{
  "encoder_depths": [4, 7, 7],
  "text_encoder_inner_norm": false,
  "text_encoder_positions": "learned",
  "warmup_steps": 1520
}
Rows from block 13 of the audio encoder, named by matrix and row number. Each number is 500 + 25 x the weight over its row's rms, rounded and kept within 0 to 999. All counts start at 0. Numbers have three digits each. After the name is the row's rms in percent of the matrix's.
# convs2: second depthwise width-17 conv (encoder.blocks.13.convs.2.weight, 128x1x17), a 17 kernel
convs2.1 157:460466473464472476478485493500491491484488479473456
convs2.2 107:571551535521506514505513497487509512493496479495499
convs2.3 121:564543525513515506493497495503506507522510516543530
convs2.4 063:454496486459486476497475476494469462459491483491487
convs2.5 061:472461472494463499518511545526488513512471487510536
convs2.6 144:499520506513518503512503512499484472473466459459444
convs2.7 146:531527528533533528511508502492481464469481475468479
convs2.8 120:512492481483481473493496493494514524514540537545551
convs2.9 118:455456456469473486495505511516534510526513512505513
convs2.10 057:451463433487475484480485500490488507493483494509504
convs2.11 081:562561535502513507509508500510492506491506528501520
convs2.12 096:492506510537531536529530523499519499496483478473450
convs2.13 060:551525522532540504513515515511476494500509547510523
convs2.14 059:525491498489499481466448447461498508511512521521510
convs2.15 179:502496509501502496488501487497491481464468454454443
convs2.16 174:517506508527516516512529514510500478470475459457453
convs2.17 142:513501506496491483487483492485502502525528539556557
convs2.18 077:534541504519483535502500524527538529519523527515479
convs2.19 056:546546543535498478489495497508514486483475480477477
convs2.20 092:502504513527530538529528537517493488489478465466469
convs2.21 089:521533536546534508504492493484478481468488457486503
convs2.22 095:527533522513514518514518488489475469479473464461464
convs2.23 085:532496523535526527520531534542533511510498504481479
convs2.24 104:504493503516508499500507507503506491473461464444442
convs2.25 152:455460479481469470490495484501499483494484470482453
convs2.26 103:510529540532532528502516483498471482465460479489487
convs2.27 091:495508514554541532515522511492487483467491476468477
convs2.28 078:517521515508530540517513535522509542534527520494528
convs2.29 092:497495491479457483481487497503498513525518535541558
convs2.30 067:514484508523503495503534524519522530531519545512549
convs2.31 080:484468459505459469479464494480493493474466484504478
convs2.32 122:447453468471482486494517523527519528513509505514507
convs2.33 059:534511514488528518513547505522498510521520552517532
convs2.34 175:443460462475476497508508522519527525518518512501503
convs2.35 065:543542513515508507522504503530522528540539523500512
convs2.36 075:541511529520533554511534511505510531508506483497526
convs2.37 131:527508524496496491496506497497509517514539544542558
convs2.38 091:532558523538506534508510523518519510489493496480469
convs2.39 065:517508531499537485509505526526531524529536544507525
convs2.40 116:567546526500520496494495477489489493482460496497492
convs2.41 058:538507531465512509512496563508486513516517507528527
convs2.42 078:491495496521499478487485480498513492509531529546568
convs2.43 096:456464464457466476481486526511513519520513508502492
convs2.44 132:519501516520516534526528540549524525523519509506523
convs2.45 159:460463472468478483489494490500496509519530534532536
convs2.46 075:454466502490487491497473465484465475469464483509484
convs2.47 100:504461475464472470480482480459482487484468488473492
convs2.48 059:453450478462495489522504491470492495522483472490524
convs2.49 142:476471492481488490482492493481482479473468457457461
convs2.50 143:484489504499506508508519517501489488473469455457440
convs2.51 135:557547535527512511506483493478485483483479482485483
convs2.52 064:509476522467498454448497505496518503515516535508538
convs2.53 057:509515539540526519517550512490518523525534520488493
convs2.54 069:495487479504503521517519514510494531540529555542517
convs2.55 059:509502507504490484494468492527516530533456489488438
convs2.56 088:470503514521514530526529530529524555530513508506493
convs2.57 058:550486510491513515476485517457499517498547527523526
convs2.58 120:530538540534517526520500517510522508516520528518537
convs2.59 073:497495454492502492502472506475492478445465476465518
convs2.60 055:515533508503513489537514489480499478488446455480469
convs2.61 082:485487502489519517533536550535513503494486475459475
convs2.62 079:452466468468483470500513502534527511526515529505506
convs2.63 151:563548532533516510520493490490488490481489487482498
convs2.64 053:506547526510496494498499539511521491533530540518538
convs2.65 102:460473478470485483494468481475492485504501529537543
convs2.66 071:488510501510528567531487519520488467481474487487477
convs2.67 179:471476477490486495495491507504496518520522533551557
convs2.68 069:509505492521482510471501489502536555529537493461476
convs2.69 076:528502514496521507521526533545514529538535517527488
convs2.70 067:492510495515469479474461483473470436486511496487490
convs2.71 099:539543535512543511514496522521526510499512526515531
convs2.72 098:515484495496482477495495490504506535523538548544540
convs2.73 084:472484490457455470465470476480484505509506509533491
convs2.74 148:465458464461463472501490515508515510527523516516514
convs2.75 065:492492535499537507510532499514503501505474477453444
convs2.76 076:449466470475477494493493497521461477466497486476514
convs2.77 093:477463476471473478482495474498500500481467466471460
convs2.78 097:545539528529491487490488513466486477463497523499531
convs2.79 098:505529519530516523529518539539535529486497502474477
convs2.80 085:497518528538531520506531543513525512508511526500546
convs2.81 097:485495525528523539560536516507514533521499501499492
convs2.82 152:511502518522518519510505495493487490469471453462444
convs2.83 079:504520541530538524506520531525513524525520526515531
convs2.84 066:480459458485468486454482479478484493469491500486520
convs2.85 078:502517533532541514515493474474467500444499484498486
convs2.86 087:563540513500494488467475457471498511503498513507500
convs2.87 120:529521518507490490504487467470487473491506541531555
convs2.88 070:531499523470485506478466463489461467489498510525538
convs2.89 046:494477469467493464495462484441509499471498504517514
convs2.90 057:551530538533535519525506520525488482495496514488482
convs2.91 081:536511539532521529500517556516513499494512530520508
convs2.92 055:495538508547479516508508546522502521517514472469472
convs2.93 078:540534512509513493506493499484495495498460462467445
convs2.94 089:523518523505527524543543519528527524511526525513511
convs2.95 137:505494497481479475484504489502499491478472461456438
convs2.96 083:525521531528512502490520484489496505515532524536560
convs2.97 064:516539526520532546557513515489497513516499481502492
convs2.98 104:555540545532515500490481479468487506490491485485499
convs2.99 158:452451468467482482469493483492490484482491480479485
convs2.100 142:517523536538535533536544522514517506487497489494488
convs2.101 125:559535534528519506532522527528507486497498496504485
convs2.102 101:509515506516526527513535533546534532533515494509481
convs2.103 101:486464475467461485483479475488490505525534534528518
convs2.104 085:487512464480487486492499474471504532557536527513511
convs2.105 084:520519536532514539520539512532529531521515511501494
convs2.106 070:553548536517505512480484489505502506470479481488468
convs2.107 077:488462477471482480488484486483460490472456476468498
convs2.108 095:488494485482477508492464464462447466480474503509503
convs2.109 085:539540526510505516521525545515513498499480477461479
convs2.110 098:466450469462484493514525517520535522516507493512477
convs2.111 068:515539552527514497524508523493507508462470479472482
convs2.112 089:450483475476514530517517542519524496505504494476459
convs2.113 068:448463479506501510522506538508522495513522477456484
convs2.114 085:516513492492474465471469499488484518506491538543548
convs2.115 073:485483481464473470471485450480486489478479469476489