config.yaml
train_examples: 26041
n_mels: 40
hop_length: 160
spec_augment: true
tokenizer: "word"
encoder_depths: [4, 7, 7]
encoder_kernel_size: 17
encoder_stem: "single"
text_encoder_norm: "rmsnorm"
text_encoder_head_dim: 64
init: "trunc_normal_002"
max_steps: 7600
lr_schedule: "cosine"
warmup_steps: 1520
Rows from block 15 of the audio encoder of a small contrastive audio-text model, named by matrix and row number. Rows with one number belong to one channel. Each number is 500 + 25 x the weight over its row's rms, rounded and kept within 0 to 999. All counts start at 0. Numbers have three digits each.
After each channel's rows are labels from the 100 clips, of 14848, where the channel reaches its highest value: "strongest on" is what is common among them; "loudest band" is the band of the loudest frequency at the time of the peak. Only what is clearly more common there than usual is listed. The data: short read English sentences (LibriTTS-R).
# convs1: first pointwise conv (encoder.blocks.15.convs.1.weight, 128x128x1), inputs 0-63
# convs3: second pointwise conv (encoder.blocks.15.convs.3.weight, 128x128x1, transposed), outputs 0-63

convs1.17:473538410503490500504492500513482522485423501488500522499515504475506482501498503499497498501495501509495562475499485519500486499492506501500598422500593500511509470502477499543501499500554480
convs3.17:395532501498498500500496500497498500489475502500499502544502506499500474499492509536499523499500509370498451499497505500505500500499506500498498499449433500487497499502499518478499500501500517
strongest on: the word "i"
loudest band: 500 to 1000 Hz

convs1.91:482501502499499498502500502523478531344505485502503464556590519495468451497500500509497502501496499503498493493500484494504504498509573496506496512481480514495504484498529484454513473500494517
convs3.91:503494511404500505495505505506488528628490500538502499500497495502497490512502499503548498500507521399507488479502497494502535500501523502499495482498435477502519501489496494564486500501504497
strongest on: the word "said"; the word "yes"; the word "she"
loudest band: 4000 to 8000 Hz

convs1.114:475500434500497501523507479510497520438497500500530489501582499498454396501473536500500499501485460500496460487499498480501500492498536491501584479496556490502522498498500499516505471503503492
convs3.114:434473484497501495498499499500503491560498498501503500498461526499500517492502494464502484501500500384499446489499499502500501506500482496501544470502462498507509500495501497518515499504496511
strongest on: the word "he"; the word "said"
loudest band: 250 to 500 Hz

convs1.64:500521364502500500499494500518469504492416501485502492514502503502561498485503506529499498501495500500494541496499499502498505503452501494498650458494513491498501499500490483512498490498505486
convs3.64:606490499495500493479504500493513501507546498499500490479493521495561474500517500497505469503501520526500531500498503502500501498499501500501457504505519501505502499510500492579488499500500480
strongest on: the word "i"
loudest band: 250 to 500 Hz

convs1.12:494511412503498500510499505497474504500440500451498510501500504500512498494499503500501493510494499500497547479500497501503488501499491500500647381501526501502500498505490494500504483500574490
convs3.12:596475499492499499476504500506495499524533493498500502465454497501499503500523500470503442501500520579500538500503486502487500500500477499500465525503584501497506496516498498548494498499499492
strongest on: the word "i"
loudest band: 250 to 500 Hz; 500 to 1000 Hz

convs1.24:485499486499485500503496498500473511312498493491541455504513500500484454500500502500500498508487490466497483493499482512501503489507535499500506490500501498501521496496507499491497477509562499
convs3.24:501500501440499500500502502551492499678465500515501492479480574500507496512552500502513496509501500473507495497501498501501507507502504504503526490477496475514504501507501529558492500500502497
strongest on: the word "she"; the word "said"
loudest band: 4000 to 8000 Hz

convs1.35:494530488511498500504453504510478510390482509491517491510545501489516503493499495486518495513494499498495493491493500501506500500509496501507509501505534508507505500499499496517502498501567491
convs3.35:499514502528517500501498499500504502424520502498499504502533365499495500498410498499498510492499506496500483485500500498501499497498521494500459505563477531513501499500485373487502500501499502
strongest on: the word "she"
loudest band: 250 to 500 Hz

convs1.68:466533416501480499516507493492500543492497502501507476507573500498438412507481533501500498502487480503466467475492495488503507499478535497496510390482498502501519500496500502500520466518503497
convs3.68:497478494505507493498497494499501470551501499514501502497472529507501523493496491486503457501499504397500460458497499502500502507500474489495547442510493500536502501487501510516504485505478516
strongest on: the word "said"; the word "yes"
loudest band: 250 to 500 Hz

convs1.103:509507449493501485518494525499499498415495499469502497506521501481529483473503420495501500512496498500381468486500497468502478484498497495496486500499546500505500501497500496477493489502513497
convs3.103:531503489562504502500464493493499484502493493499498485502506350500468522497455499526502538456487560505500502462501498484491493496499530499497450504561516498551467487480494429501501500497497491
strongest on: the word "she"
loudest band: 250 to 500 Hz

convs1.71:498521385504488501500497499550500521495501511498524495502535500500489420500502501510503497500498501520499337470499501485503482503497500499501502497500528497502510502512499499499500490510528499
convs3.71:617500491435499500501491501501553505473508499481502513508549438498499491502485499533499502481500499460500497501487503492500499495493549499497459519500499481503498500446488447430489502498488529
strongest on: the word "he"; the word "you"
loudest band: 250 to 500 Hz

convs1.89:465513497515499500507479502482487533432499499504501465500497506490482494501500508670501500500500516499471498503490498503516492504488498501498500513495521501504502488505481461524502500489499501
convs3.89:488470508506496498499507501499575509573500501513497465483491495501499502501502498590502499524556572483502504503500498500503504507501498501500491504492500498466520500500501497542494499500506480
strongest on: the word "he"; the word "said"
loudest band: 4000 to 8000 Hz

convs1.62:500521377502492500498494521516490508456502500471504502513509550497455463503514503503496496500497481481487485499500506507510469500498485500498598442507529501513517513524508499503499494505567482
convs3.62:508530502496505499520499502498522501413502501489500500506536499492578448495498501553495517489501501463500459501498556487507499500496528495502504499501481500519497499503499495484494501498488510
strongest on: text has "you"; the word "no"
loudest band: 250 to 500 Hz

convs1.54:473514467500500501508468498501485508316489495485544417507530496498486495496502500494501499503496491491498470499500497505500506499510526501505503508501494500501515505501507491465498476512558498
convs3.54:501502505443489501497502502496482497684471500510499500478488541499525486510564502499518488510503502478515496501500498502501507502502501507501527487496500483499505501531502568615494500499501500
strongest on: the word "she"; the word "said"
loudest band: 4000 to 8000 Hz

convs1.74:533501461500449500474501506502498492502509511477518498501502520501501449502498518498503498498506495504503493496473515499503491494497460500498541447516599467518508509510490510508501499514522460
convs3.74:578537552423501503501487501477511507504509500494500512509530468497556476500455501518501523490500512455517453495501501497505500500494580500499498500491471500505502500500496451502496500501499520
strongest on: the word "you"; the word "he"
loudest band: 250 to 500 Hz