A small contrastive audio-text model, trained from scratch: text encoder activation gelu.
Rows from block 15 of the audio encoder of a small contrastive audio-text model, named by matrix and row number. Rows with one number belong to one channel. Each number is 500 + 40 x the weight over its row's rms, rounded and kept within 0 to 999. All counts start at 0. Numbers have three digits each. After the name is the row's rms in percent of the matrix's.
After each channel's rows are labels from the 100 clips, of 14848, where the channel reaches its highest value: "responds to" is what is common among them. Only what is clearly more common there than usual is listed. The data: short read English sentences (LibriTTS-R). In brackets: how many of the 100, against the usual share in percent.
# convs1: first pointwise conv (encoder.blocks.15.convs.1.weight, 128x128x1), inputs 64-127
# convs3: second pointwise conv (encoder.blocks.15.convs.3.weight, 128x128x1, transposed), outputs 64-127

convs1.89 105:600533499251507496516498500499475501548500497505493498495580503500503505499497487493499497496499521501504494499501497499539524506469502494523518478500495489500510536499501500539500501469503499
convs3.89 076:415582496351506520483500509511500506562496501512500502321513500484502502498502500501512499504501431546503505494524397501502503499529500501497503511503505500570506573521501479466505537414508505
responds to: the word "he" (31 vs 10.8); the word "said" (25 vs 6.3)

convs1.42 105:473528477498485514491500513493501435499503446508498499502461495502500504504501456433499502499495506495498501451512482495545497469504486496499505482498481489480499500497499499509497500500474505
convs3.42 082:555511498476501489512494536499499638587495506503499509403507496506499488503547479518467498502609499502506504494488441495496552505522569524507505490478510501489510483497509497566536508496452501
responds to: the word "it" (41 vs 13); the word "is" (39 vs 8.4); the word "a" (31 vs 11.6)

convs1.99 062:502380594510504501502504500500493503468502499486509495494491501501499517502514500377470492507507499499495487503549408492495536433486503501422500519498483488503538504496529434428499502505504500
convs3.99 083:415413458497513489515494495502497500484480499429498468498519495588499496497510490501502578505500501526534499502503510503500479521468408585474500503498493474485519494502505468496480499500482507
responds to: the word "she" (49 vs 5.7); the word "he" (31 vs 10.8)

convs1.80 148:506501499488500501500500503214500501500500500511486500500500499500492498500498507501500500500501477502501501500508501496501500500502535500501506501500500500500501494500501517500501502513494496
convs3.80 136:500500501500502503500500500676498501500500500490360500500500484509499494500501498500500500501500501498501500502501501459500500499501500504501500495501500497499498500500501499503504500500502500
responds to: the word "said" (36 vs 6.3)

convs1.110 104:491536495500454496504501490496495436523498511563451479503490487519502452487508515441527480481501516514487511484501502486529497499499372503506551498502492466479509471493490485513498506476459498
convs3.110 111:450502417534498484466506469517502465343509512475520500538473451498519544402490579392530487505409499479493474500496554502499452500429461500481387522503497499502450503500477499453512493506518500
responds to: the word "it" (37 vs 13); the word "was" (30 vs 9.9); the word "a" (30 vs 11.6)

convs1.1 096:494499504493499501498500492499483496507502479525493493490471528499499498500494512500498493501503496498513501497478501491503501495500521513480519527499502498499498509500504520555489519530491509
convs3.1 089:468492491492500457547510503498510501458501558705514506485493498513509522522504500499663501512510466515511504536500496555500498504501491499465526499502476514609510488509500468567494508493498519
responds to: the word "what" (30 vs 4.9)

convs1.47 065:393494508444496460477515518500479451463499495514508501495478514494507499557526435479499557504498479491508480491494395447606544437499502448495501493501479499362473538501491497491464506478504514
convs3.47 060:518510513497498497497499504505490397560517477535501510570507407504498494533495498538543497457498518647498464519499571495498499472505502488567494497549554506370503484519559493524498473356434505
responds to: the word "he" (31 vs 10.8); the word "know" (29 vs 2.5)

convs1.43 072:511444524498504490433467504500502498443499511504537499529460490502502490523491502519494484552504486417539419500436489497496535374518506518498516498502469502547495498499573499379496512444508494
convs3.43 053:424417526376501530580462512508500495471499495485499500503510530518536503497501488502501499475499492631509472504498502493501503483534520504463501506510499506515508520506501496557500516482497504
responds to: the word "she" (57 vs 5.7)

convs1.17 126:412503505499494500518500501493475539502493497479501498500509463501498499505498508560514500480501469475497476491437486499628555583504478498494515526500569525498495502500528500521494544528481500
convs3.17 061:368493523514500492477466492498500483411507502497500500492498492446486504503507502459497467501482527351500519500493507503499501498476507499375500463491486508494414475497491537501503500551519501
responds to: the word "i" (53 vs 18.2)

convs1.123 109:326515535497501497499502491494520475500500513471526504503498538500489500502492503499682459467504494464521528492483507498509506518490496500473501492500499540490489517503506500500553499566550499
convs3.123 148:684509501665498515506543540525499457548494498507506497585503438499524503520500485433557525501535501523503562491519533500502498502542505659501509521500509500482551512510502488506504500484546500
responds to: the word "i" (45 vs 18.2); the word "no" (32 vs 3.3)

convs1.92 087:509465573504502563462595549487519477502479497472516494521485462517495483528500423538500552501499502457526471494438487498526525641501514495500503513394505493530536490506489500431500511461452489
convs3.92 101:502503514538535536332426489501499501496513504488501499508497490469487499505502503556491486509499521408501603516502503500497499605500559499443501486488521502439498496499493497466502501512593502
responds to: the word "i" (60 vs 18.2)

convs1.51 086:504497501502499500515532583500508495502499506580499506501495533499502493546517497500503505509498498542482502520556503494494501494494536508502520473497482443501464478501473506488455450502487495
convs3.51 085:457380441503502492526505507504502500447482543490504518500473641488494496501501505500494570494497500526512500476501507501504473514437441502516502503498496502527460471493500510505551499498472502
responds to: the word "she" (83 vs 5.7); the word "her" (25 vs 3.8)

convs1.71 109:464511528518502417499474517498456659502498486493500495505547489500501484500497494468486486481516516498524502502485498500510509412538480506500532503500495482497501475492552500547500518500501472
convs3.71 086:449558532490498476500517498498501402506505518508508532500462551490487502505500507339514495499498508485493500481465499500498507402495454481583499516499498502498481492498472542509505501501428497
responds to: the word "he" (60 vs 10.8); the word "you" (34 vs 15)

convs1.9 080:476439550494498485500510501488500515500507484424545484527477511505503486513499600661505505516497555488484512474461486499504502595498443480498511526499504515503523459508488501405476500433503490
convs3.9 096:520464521514500451406394503498499607506507535494497513513492574537488498532499501612448471519495504379504498572499491495499486565463499500624503460518498501517435485468491493498500496524497505
responds to: the word "i" (54 vs 18.2)

convs1.96 093:500514545498505470528490499494443541493553487484491496484546503509496498517500492493499503434505501498486430500485503496502538449519513502499500509502531491502487488501482507573465523509466500
convs3.96 056:503496453448496489402501500518502616593476521500497502502509508570499480495500543507491519496501499539487402509522491500511491512491505526507500499497500477527581463500502485407522502505476499
responds to: the word "said" (31 vs 6.3); the word "no" (28 vs 3.3)

convs1.45 088:527466502495499614496505557495502408522497502526483505558463488496497503602473434503497494483497379500463453500406427465526505493462459479504501557501482505487506639491566502552504480489442500
convs3.45 086:475506499424498516424498500501501602638501501499483495482509478530499499474499503498501501559501498497499499556536446503503496565516517501481493498498501495580641535500500498420497511503500500
responds to: the word "said" (41 vs 6.3); the word "yes" (37 vs 1.3)

convs1.84 083:482492500610501403495498465501543555497502532505518498502532498500502533505504499504497493432507499482520487488498432503559502412488502496537469483495501498501501505493503472495421481502507483
convs3.84 072:499498528508382454505516435492518501494500501501500499495421574501498513487499504502516395475496430472500484478465409502488498487508495451561499470507477509497478494500488503524429503499488500
responds to: the word "of" (26 vs 9.8)

convs1.33 181:505500500498500506502500507079497502500500496501500500494500498500500497500486500502499500505503500504507501499507497487504500500507501501500512507500499500500508499500500565500499507501490497
convs3.33 100:500500499500497499501500500446501499501500500497508496500500503489501501500499503500500500500500499503499500498498500541500500502500502500496500501500500505500506500499499507497488500500489500
responds to: the word "said" (31 vs 6.3)

convs1.74 104:498540544438502459459496488499451631487438497491499499510505452501543481484492492411440486458496428498575500501502526499496536368642455554499519502532502477499470435505483500519497535465501438
convs3.74 097:481499537557500429579560499498500489474500501595504489558498523457505509517505501386514501502503513491499482450442523500499536415442444498571500579500500505529403517499500515550527501501442501
responds to: the word "you" (37 vs 15); the word "he" (35 vs 10.8)

convs1.83 091:496496500500500508494502499499499501468505498487499495501493487494459525502499501497413496502499499501502509498516500501499504399500517473495500509494500508498499499498501538487501500504503310
convs3.83 120:498489487556501490518493500514504489500502605493500501500501504531509498502212501470481524502500499502477500577501498500495500496499503511477498505501496500501511500500523501498507491501536456
responds to: the word "she" (51 vs 5.7)

convs1.76 084:501477485499500496494527513501491502548492497544500511500493499507502501529502496501417457638503504504521379498561462511499466495498500478509509562508444407517570507497506542500498498472439477
convs3.76 116:512564513499505501424534501500500493527498504505494498553501474483501506542511506527501390506540534597499503503500481501502501285498500501510514500484503501499543452507506616500533501529482499
responds to: the word "the" (52 vs 25.1); the word "to" (34 vs 14.6); the word "of" (32 vs 9.8); the word "a" (30 vs 11.6)

convs1.121 083:528499480486473526521483491499496511495494496541344501503516503510499505496496357580508547504493624499500560499476487484536495469504432572498505484508489468500501497541498500469498510423497553
convs3.121 080:537626547500500512498506502500498502572483511512512504455488502425500506625511499501504467432600498520569578457537396504482536506510504481496528499482484503501581488498507504511550506462520519
responds to: the word "the" (55 vs 25.1); the word "of" (36 vs 9.8); the word "to" (35 vs 14.6); the word "a" (30 vs 11.6)

convs1.41 064:558499508468499516503502500477489457498503500499498453507490498511493494518506475505489637554485501497473382496499460513502523374477498470501494446497493495544504516475487502465476506494475514
convs3.41 066:387497454330500464541488506513503493568500498475488457467537606513503483482509498459499520496495499686508449495504514502510476499497499503506495508537506503617569598500501471459523534478408500
responds to: the word "said" (60 vs 6.3); the word "she" (30 vs 5.7)

convs1.5 117:528469533443503502488499499501519508500502467451531495506441459502500504460575499497487504482498500531498484494478499508499499494464512473499485544500511514536492539501504486506491485514480476
convs3.5 061:384501451348490457503496478496537544506503522500500518401500387418477477497500498510492462526502463465501505455501524501588499495495496480491503424496500497476480493423496526516511503525510499
responds to: the word "said" (35 vs 6.3)

convs1.66 077:501487572503494569507499568502509496476503505538479510450514498484512498546517463532499498530502500503495470499499385501600542532462519501494496506494504506487530513486475499510498463515477566
convs3.66 118:497510514639419515483501518501498567493500467526500455492501480504499479511525520508505499651504535504491501504499535497501507541507501502505529506500501529499515497501503498526492479501504501
responds to: the word "i" (39 vs 18.2)

convs1.77 094:508618481526485480497501521517520527494516502486489587437567498512493542508503504532493512485471468490507501511503489488495481513526497499505469460496501492500504383493516514471584480524460492
convs3.77 085:505498402582501526501488513492476460474537461271504474506476506485502239477505501493503498507490486499501504494503487485468499488497496498495494516498394485432502477501488499500504498517504500
responds to: the word "what" (35 vs 4.9); the word "is" (32 vs 8.4)

convs1.62 091:498499519500493490494377484498437567494489466455490453504505460501498498506498571497488513480511489500498489491448470495519537363549482499494505500500533498492434476500497501600493507499475498
convs3.62 065:407560601559499494515509497489500501416500503593531493499490500495499559532501445449519501501504501391500542501487500500491555500484393500495500540495491503492362509500499509641488500499504504
responds to: text has "you" (34 vs 15.1); the word "no" (28 vs 3.3)

convs1.23 169:500526460500499496504496494500506483518740500495500500501697501495523500499500490499500539496501501509485504500497633495481494498494493499500494492269502501500555438499502496502506498501500503
convs3.23 097:567442500449504540509500523500389587545495500520498533496506502502509515483497499540500503502499513529504447502502498482503494526489501500498428505501434488523502497508500500502502480501500500
responds to: the word "said" (39 vs 6.3)

convs1.125 080:709503501390521585501501499494516504547509500460501507528510543503499502503616511506506510475497434486499472507557505503506455661438497488500471447498502502508500498500473498554499470516424449
convs3.125 075:626496494689502506546475485476464497487502498454496505672497478492489501500467502562476492503495514502499532503495633499493496629498509470477500474492500500450501466497493526507503502508504496
responds to: the word "said" (31 vs 6.3)

convs1.39 101:592501493448522530512500502503507502499498508500497502499535500501498500518501612595497532496501285499495496502503496500498500508499507493500497456501500514495502464495500489496519485505507490
convs3.39 069:589498495635488512524499419481499497489496497493464450704491510500497503482451502505498468500502680501500499490494612486499498492495492496500500475499503501402465512496499513497482503500479477
responds to: the word "he" (48 vs 10.8); the word "is" (33 vs 8.4)

convs1.55 094:499452503500494455528499527480499563514460488495487492499593542504503462524481579623498500486505478504478487501497488500533492521474472483498492504536534492515520498510507498501501506480469498
convs3.55 064:500497498468497469494518501474499641531498560520501497578500495549498500441526484550496491488492500442495484498482470492497521589468553504466499496408460500522495466500502448516499503507485494
responds to: the word "said" (28 vs 6.3)

convs1.68 093:601486602492496499506498515472460590520498479500496496523586503506500475512463508493503568496515557499494502501503556462497501489520544507499568490526499487510519422511520499524498509469477504
convs3.68 078:485376495410501468499503499486501684477508553508499503491503488525500499392542500589499505501500492505501451552501457501503504606475474512480500495454484477598432488501501490496506499500488504
responds to: the word "said" (49 vs 6.3); the word "yes" (46 vs 1.3)

convs1.22 111:502492560578500465500500500499518496498486505460502469483493574515500536481566439494498497498500536509495473501486393500494503497508484508500445512445503490501457506500507492502491457485485499
convs3.22 056:687560583477500507502503505451500502451506474525499489462513457544501494502496501506500469509499494487492536495504408499500526500516544489499512502528496503505501497499457506565453501501628482
responds to: the word "she" (42 vs 5.7)

convs1.52 090:623499486442512508530504498507510477487508498490501493495536468490500519498501628588461539500499302497498504500504484501507502513449516491497497482498498498498504502497498489486537485521528503
convs3.52 056:638434473668497503500510404483497506499499500493481459630496530495492514464459520514498496515496557498500411474486582496497495491478492499500498499497500498396444505479498559466500501509434483
responds to: the word "yes" (26 vs 1.3)

convs1.12 113:418504574497500501500503502491484490501502499458529487500500479501500530516499521532498499494503504459497485464502420505588545554501506500472512511496543564496488501499505499509501521483472499
convs3.12 054:680501418482500534513518498502496497558478489501500495504503487496502493468492501499503583504502505687499483479502501486501463501502519500542497515502523498502530509502502498438470501499490499
responds to: the word "i" (63 vs 18.2)

convs1.106 177:515498501463500509508501500500499501500500495522679504491501500500500515502500496500552501498502489503511497473499476500507500500508535522209500492500500500506489518499501500508499502579498501
convs3.106 100:501502511500502499496500500501499500495500499500378502500500500512500498500500499498236505496500500499500501504502492499499500498500500502499500498500499500499500504498500499501505498500527499
responds to: the word "said" (40 vs 6.3)

convs1.27 093:582492544537513453503443500499456608488507485488494485504561494501500509507497453511501559477512500493492504500447472466497505443558505502499537483515538499502490408502541485552474502524517504
convs3.27 066:490400478327503476499464501497500640493496513501476489491538500511502497485502500560459505500500500507501484508503492499503500556495486500500500500505500498573500499500518498485501502497500500
responds to: the word "yes" (42 vs 1.3); the word "he" (35 vs 10.8); the word "said" (32 vs 6.3)

convs1.61 097:501497578579500491498498501482552496501502492499525494493493578500495519505508494501500609497505498516468487494474433501502508488504507496467474506485534531506528544499501485502493468503507505
convs3.61 080:603583567482502549500448495490494501502500500518512514498502450500500518509503497603430469500503505472498547494502354498492527530540500495560503516527479501489517503500499409582520502474503500
responds to: the word "she" (29 vs 5.7); the word "said" (29 vs 6.3)

convs1.100 077:499502491433501493537486483479469511436500482463417477498453498631499521497511503548428623504485494495482513521499480496505508498495503502500505506499493503800510511495500493494481517455516553
convs3.100 091:484496500403493498515497456501528507510501437493487451503504399523496417475521498499501548501559477605504502498516465502519502505542506501498521500525512502628584650509505507509488558506494502
responds to: the word "said" (36 vs 6.3); the word "she" (29 vs 5.7)

convs1.114 091:628462551494499458499461506497458667498517501501508504506520500504498484536499519497527535495506493499496500503504516447497503443525492507500523493504496484508506437506503495519511505445488506
convs3.114 075:488349486389501486500500500496504679490500541499478500487502499506499498422513544624480498495497490503501451526511449500503500561454537504460500496484490473532446491501500493497505500504496501
responds to: the word "he" (42 vs 10.8); the word "said" (30 vs 6.3)

convs1.122 079:499502522659503438501504505493519506515501500496500499500481496502485496527499501347493486254507496501546500502503482510435528477491480347500494504499497499505498508501503500507504483500504500
convs3.122 099:486500464633492494496538506499540522563495499501500481525500503487500524498465443518501506502503496574501504564772524501501497509501453505502500509495499548440503505503501498487470500498505499
responds to: the word "you" (34 vs 15)

convs1.75 107:484548500446513499485497493501486498507501505531500516500503384503501524500499521441502497497499492493498499494507503502495506439518480522488498494501500525501494501502454490497503521571558502
convs3.75 069:505493435427518586532501573519500498513501502449501554458502372494502500503504498515500513496491495504500499489586473497501500618504546501377497493482500501361507367501500410500537499494539502
responds to: the word "she" (55 vs 5.7); the word "he" (34 vs 10.8)

convs1.49 146:493507499499499498501508488494500502505500539565505528493503499515500501506500546503820478499498473478502517491528500468485500503494499478427502501500480499484522502501507506493515500598507501
convs3.49 080:522531503522499373486500498524511525473485518500546502503497490549499499499506495497245527492519490495528554519501558497492501497502504699431532502553504499513503547498498509510503516508519500
responds to: the word "i" (42 vs 18.2)

convs1.6 064:397496493512505481498508507500497457491496502519499497503481539545495499505527523354509453487501498495454494513524500467410502439496530504500482484473505592503498498505506502485541500493497541
convs3.6 035:540505523537496487482534496498511377501510497506502501501488494411504499509500501436499442622500529455495490500491509512502511436515640431569497493520505512502477523491470518479574504557511494
responds to: the word "he" (38 vs 10.8)

convs1.44 085:506494610499498491450477526498495604501520498498500517569527470500494492517499501502493501490507509442530445495513505495499496506501499508499519517500500464498545476493466498532505513504490469
convs3.44 119:495414500443439503492505533466501674465506502504500507480505454516440527483529498536497491666498469504499462505483424499504500602481520504485508464469495500505399500502502503499495499500493500
responds to: the word "yes" (27 vs 1.3)

convs1.11 101:490629498496485483519485489495494495499505522539482523507520550448510463505499477473500469491495496468500508442501533504482494497506462504193517518502480437494498497484486498502501503507460484
convs3.11 129:493497508508499499465501471501498501471499497506500507497500485489490499507501497500551485502508516482500524570499499501528502553477519492503500492507525502453447509671527500508499495502526501
responds to: the word "what" (32 vs 4.9)

convs1.124 047:477649480501500501501466483496420504510499504478521464502478500517499558487498512503499549497499497472485569493497503500509455513487576502501502401636542556512617501501480500512507497508544574
convs3.124 097:500526539495498454498420500502488460506502514469501493516731513499495501499507501459488514501497497495499576499497542519458511459518506505496500537500499480530514531495500497495494512500487495
responds to: the word "said" (41 vs 6.3); the word "he" (30 vs 10.8); the word "she" (25 vs 5.7)

convs1.19 080:497509544443447502495513499493498459477500498555500495499459535501499483576490495438499519522492477501500527426515492500524663287482503500460518493501504498498498486499424499497482531462488496
convs3.19 096:499488469515502538479495449501495474478497489304491500518500499502499471500406523433497580482451516506496505508561510497524467495492506477481498435516499489487496488501445492487505496494606477
responds to: the word "she" (57 vs 5.7); the word "he" (28 vs 10.8)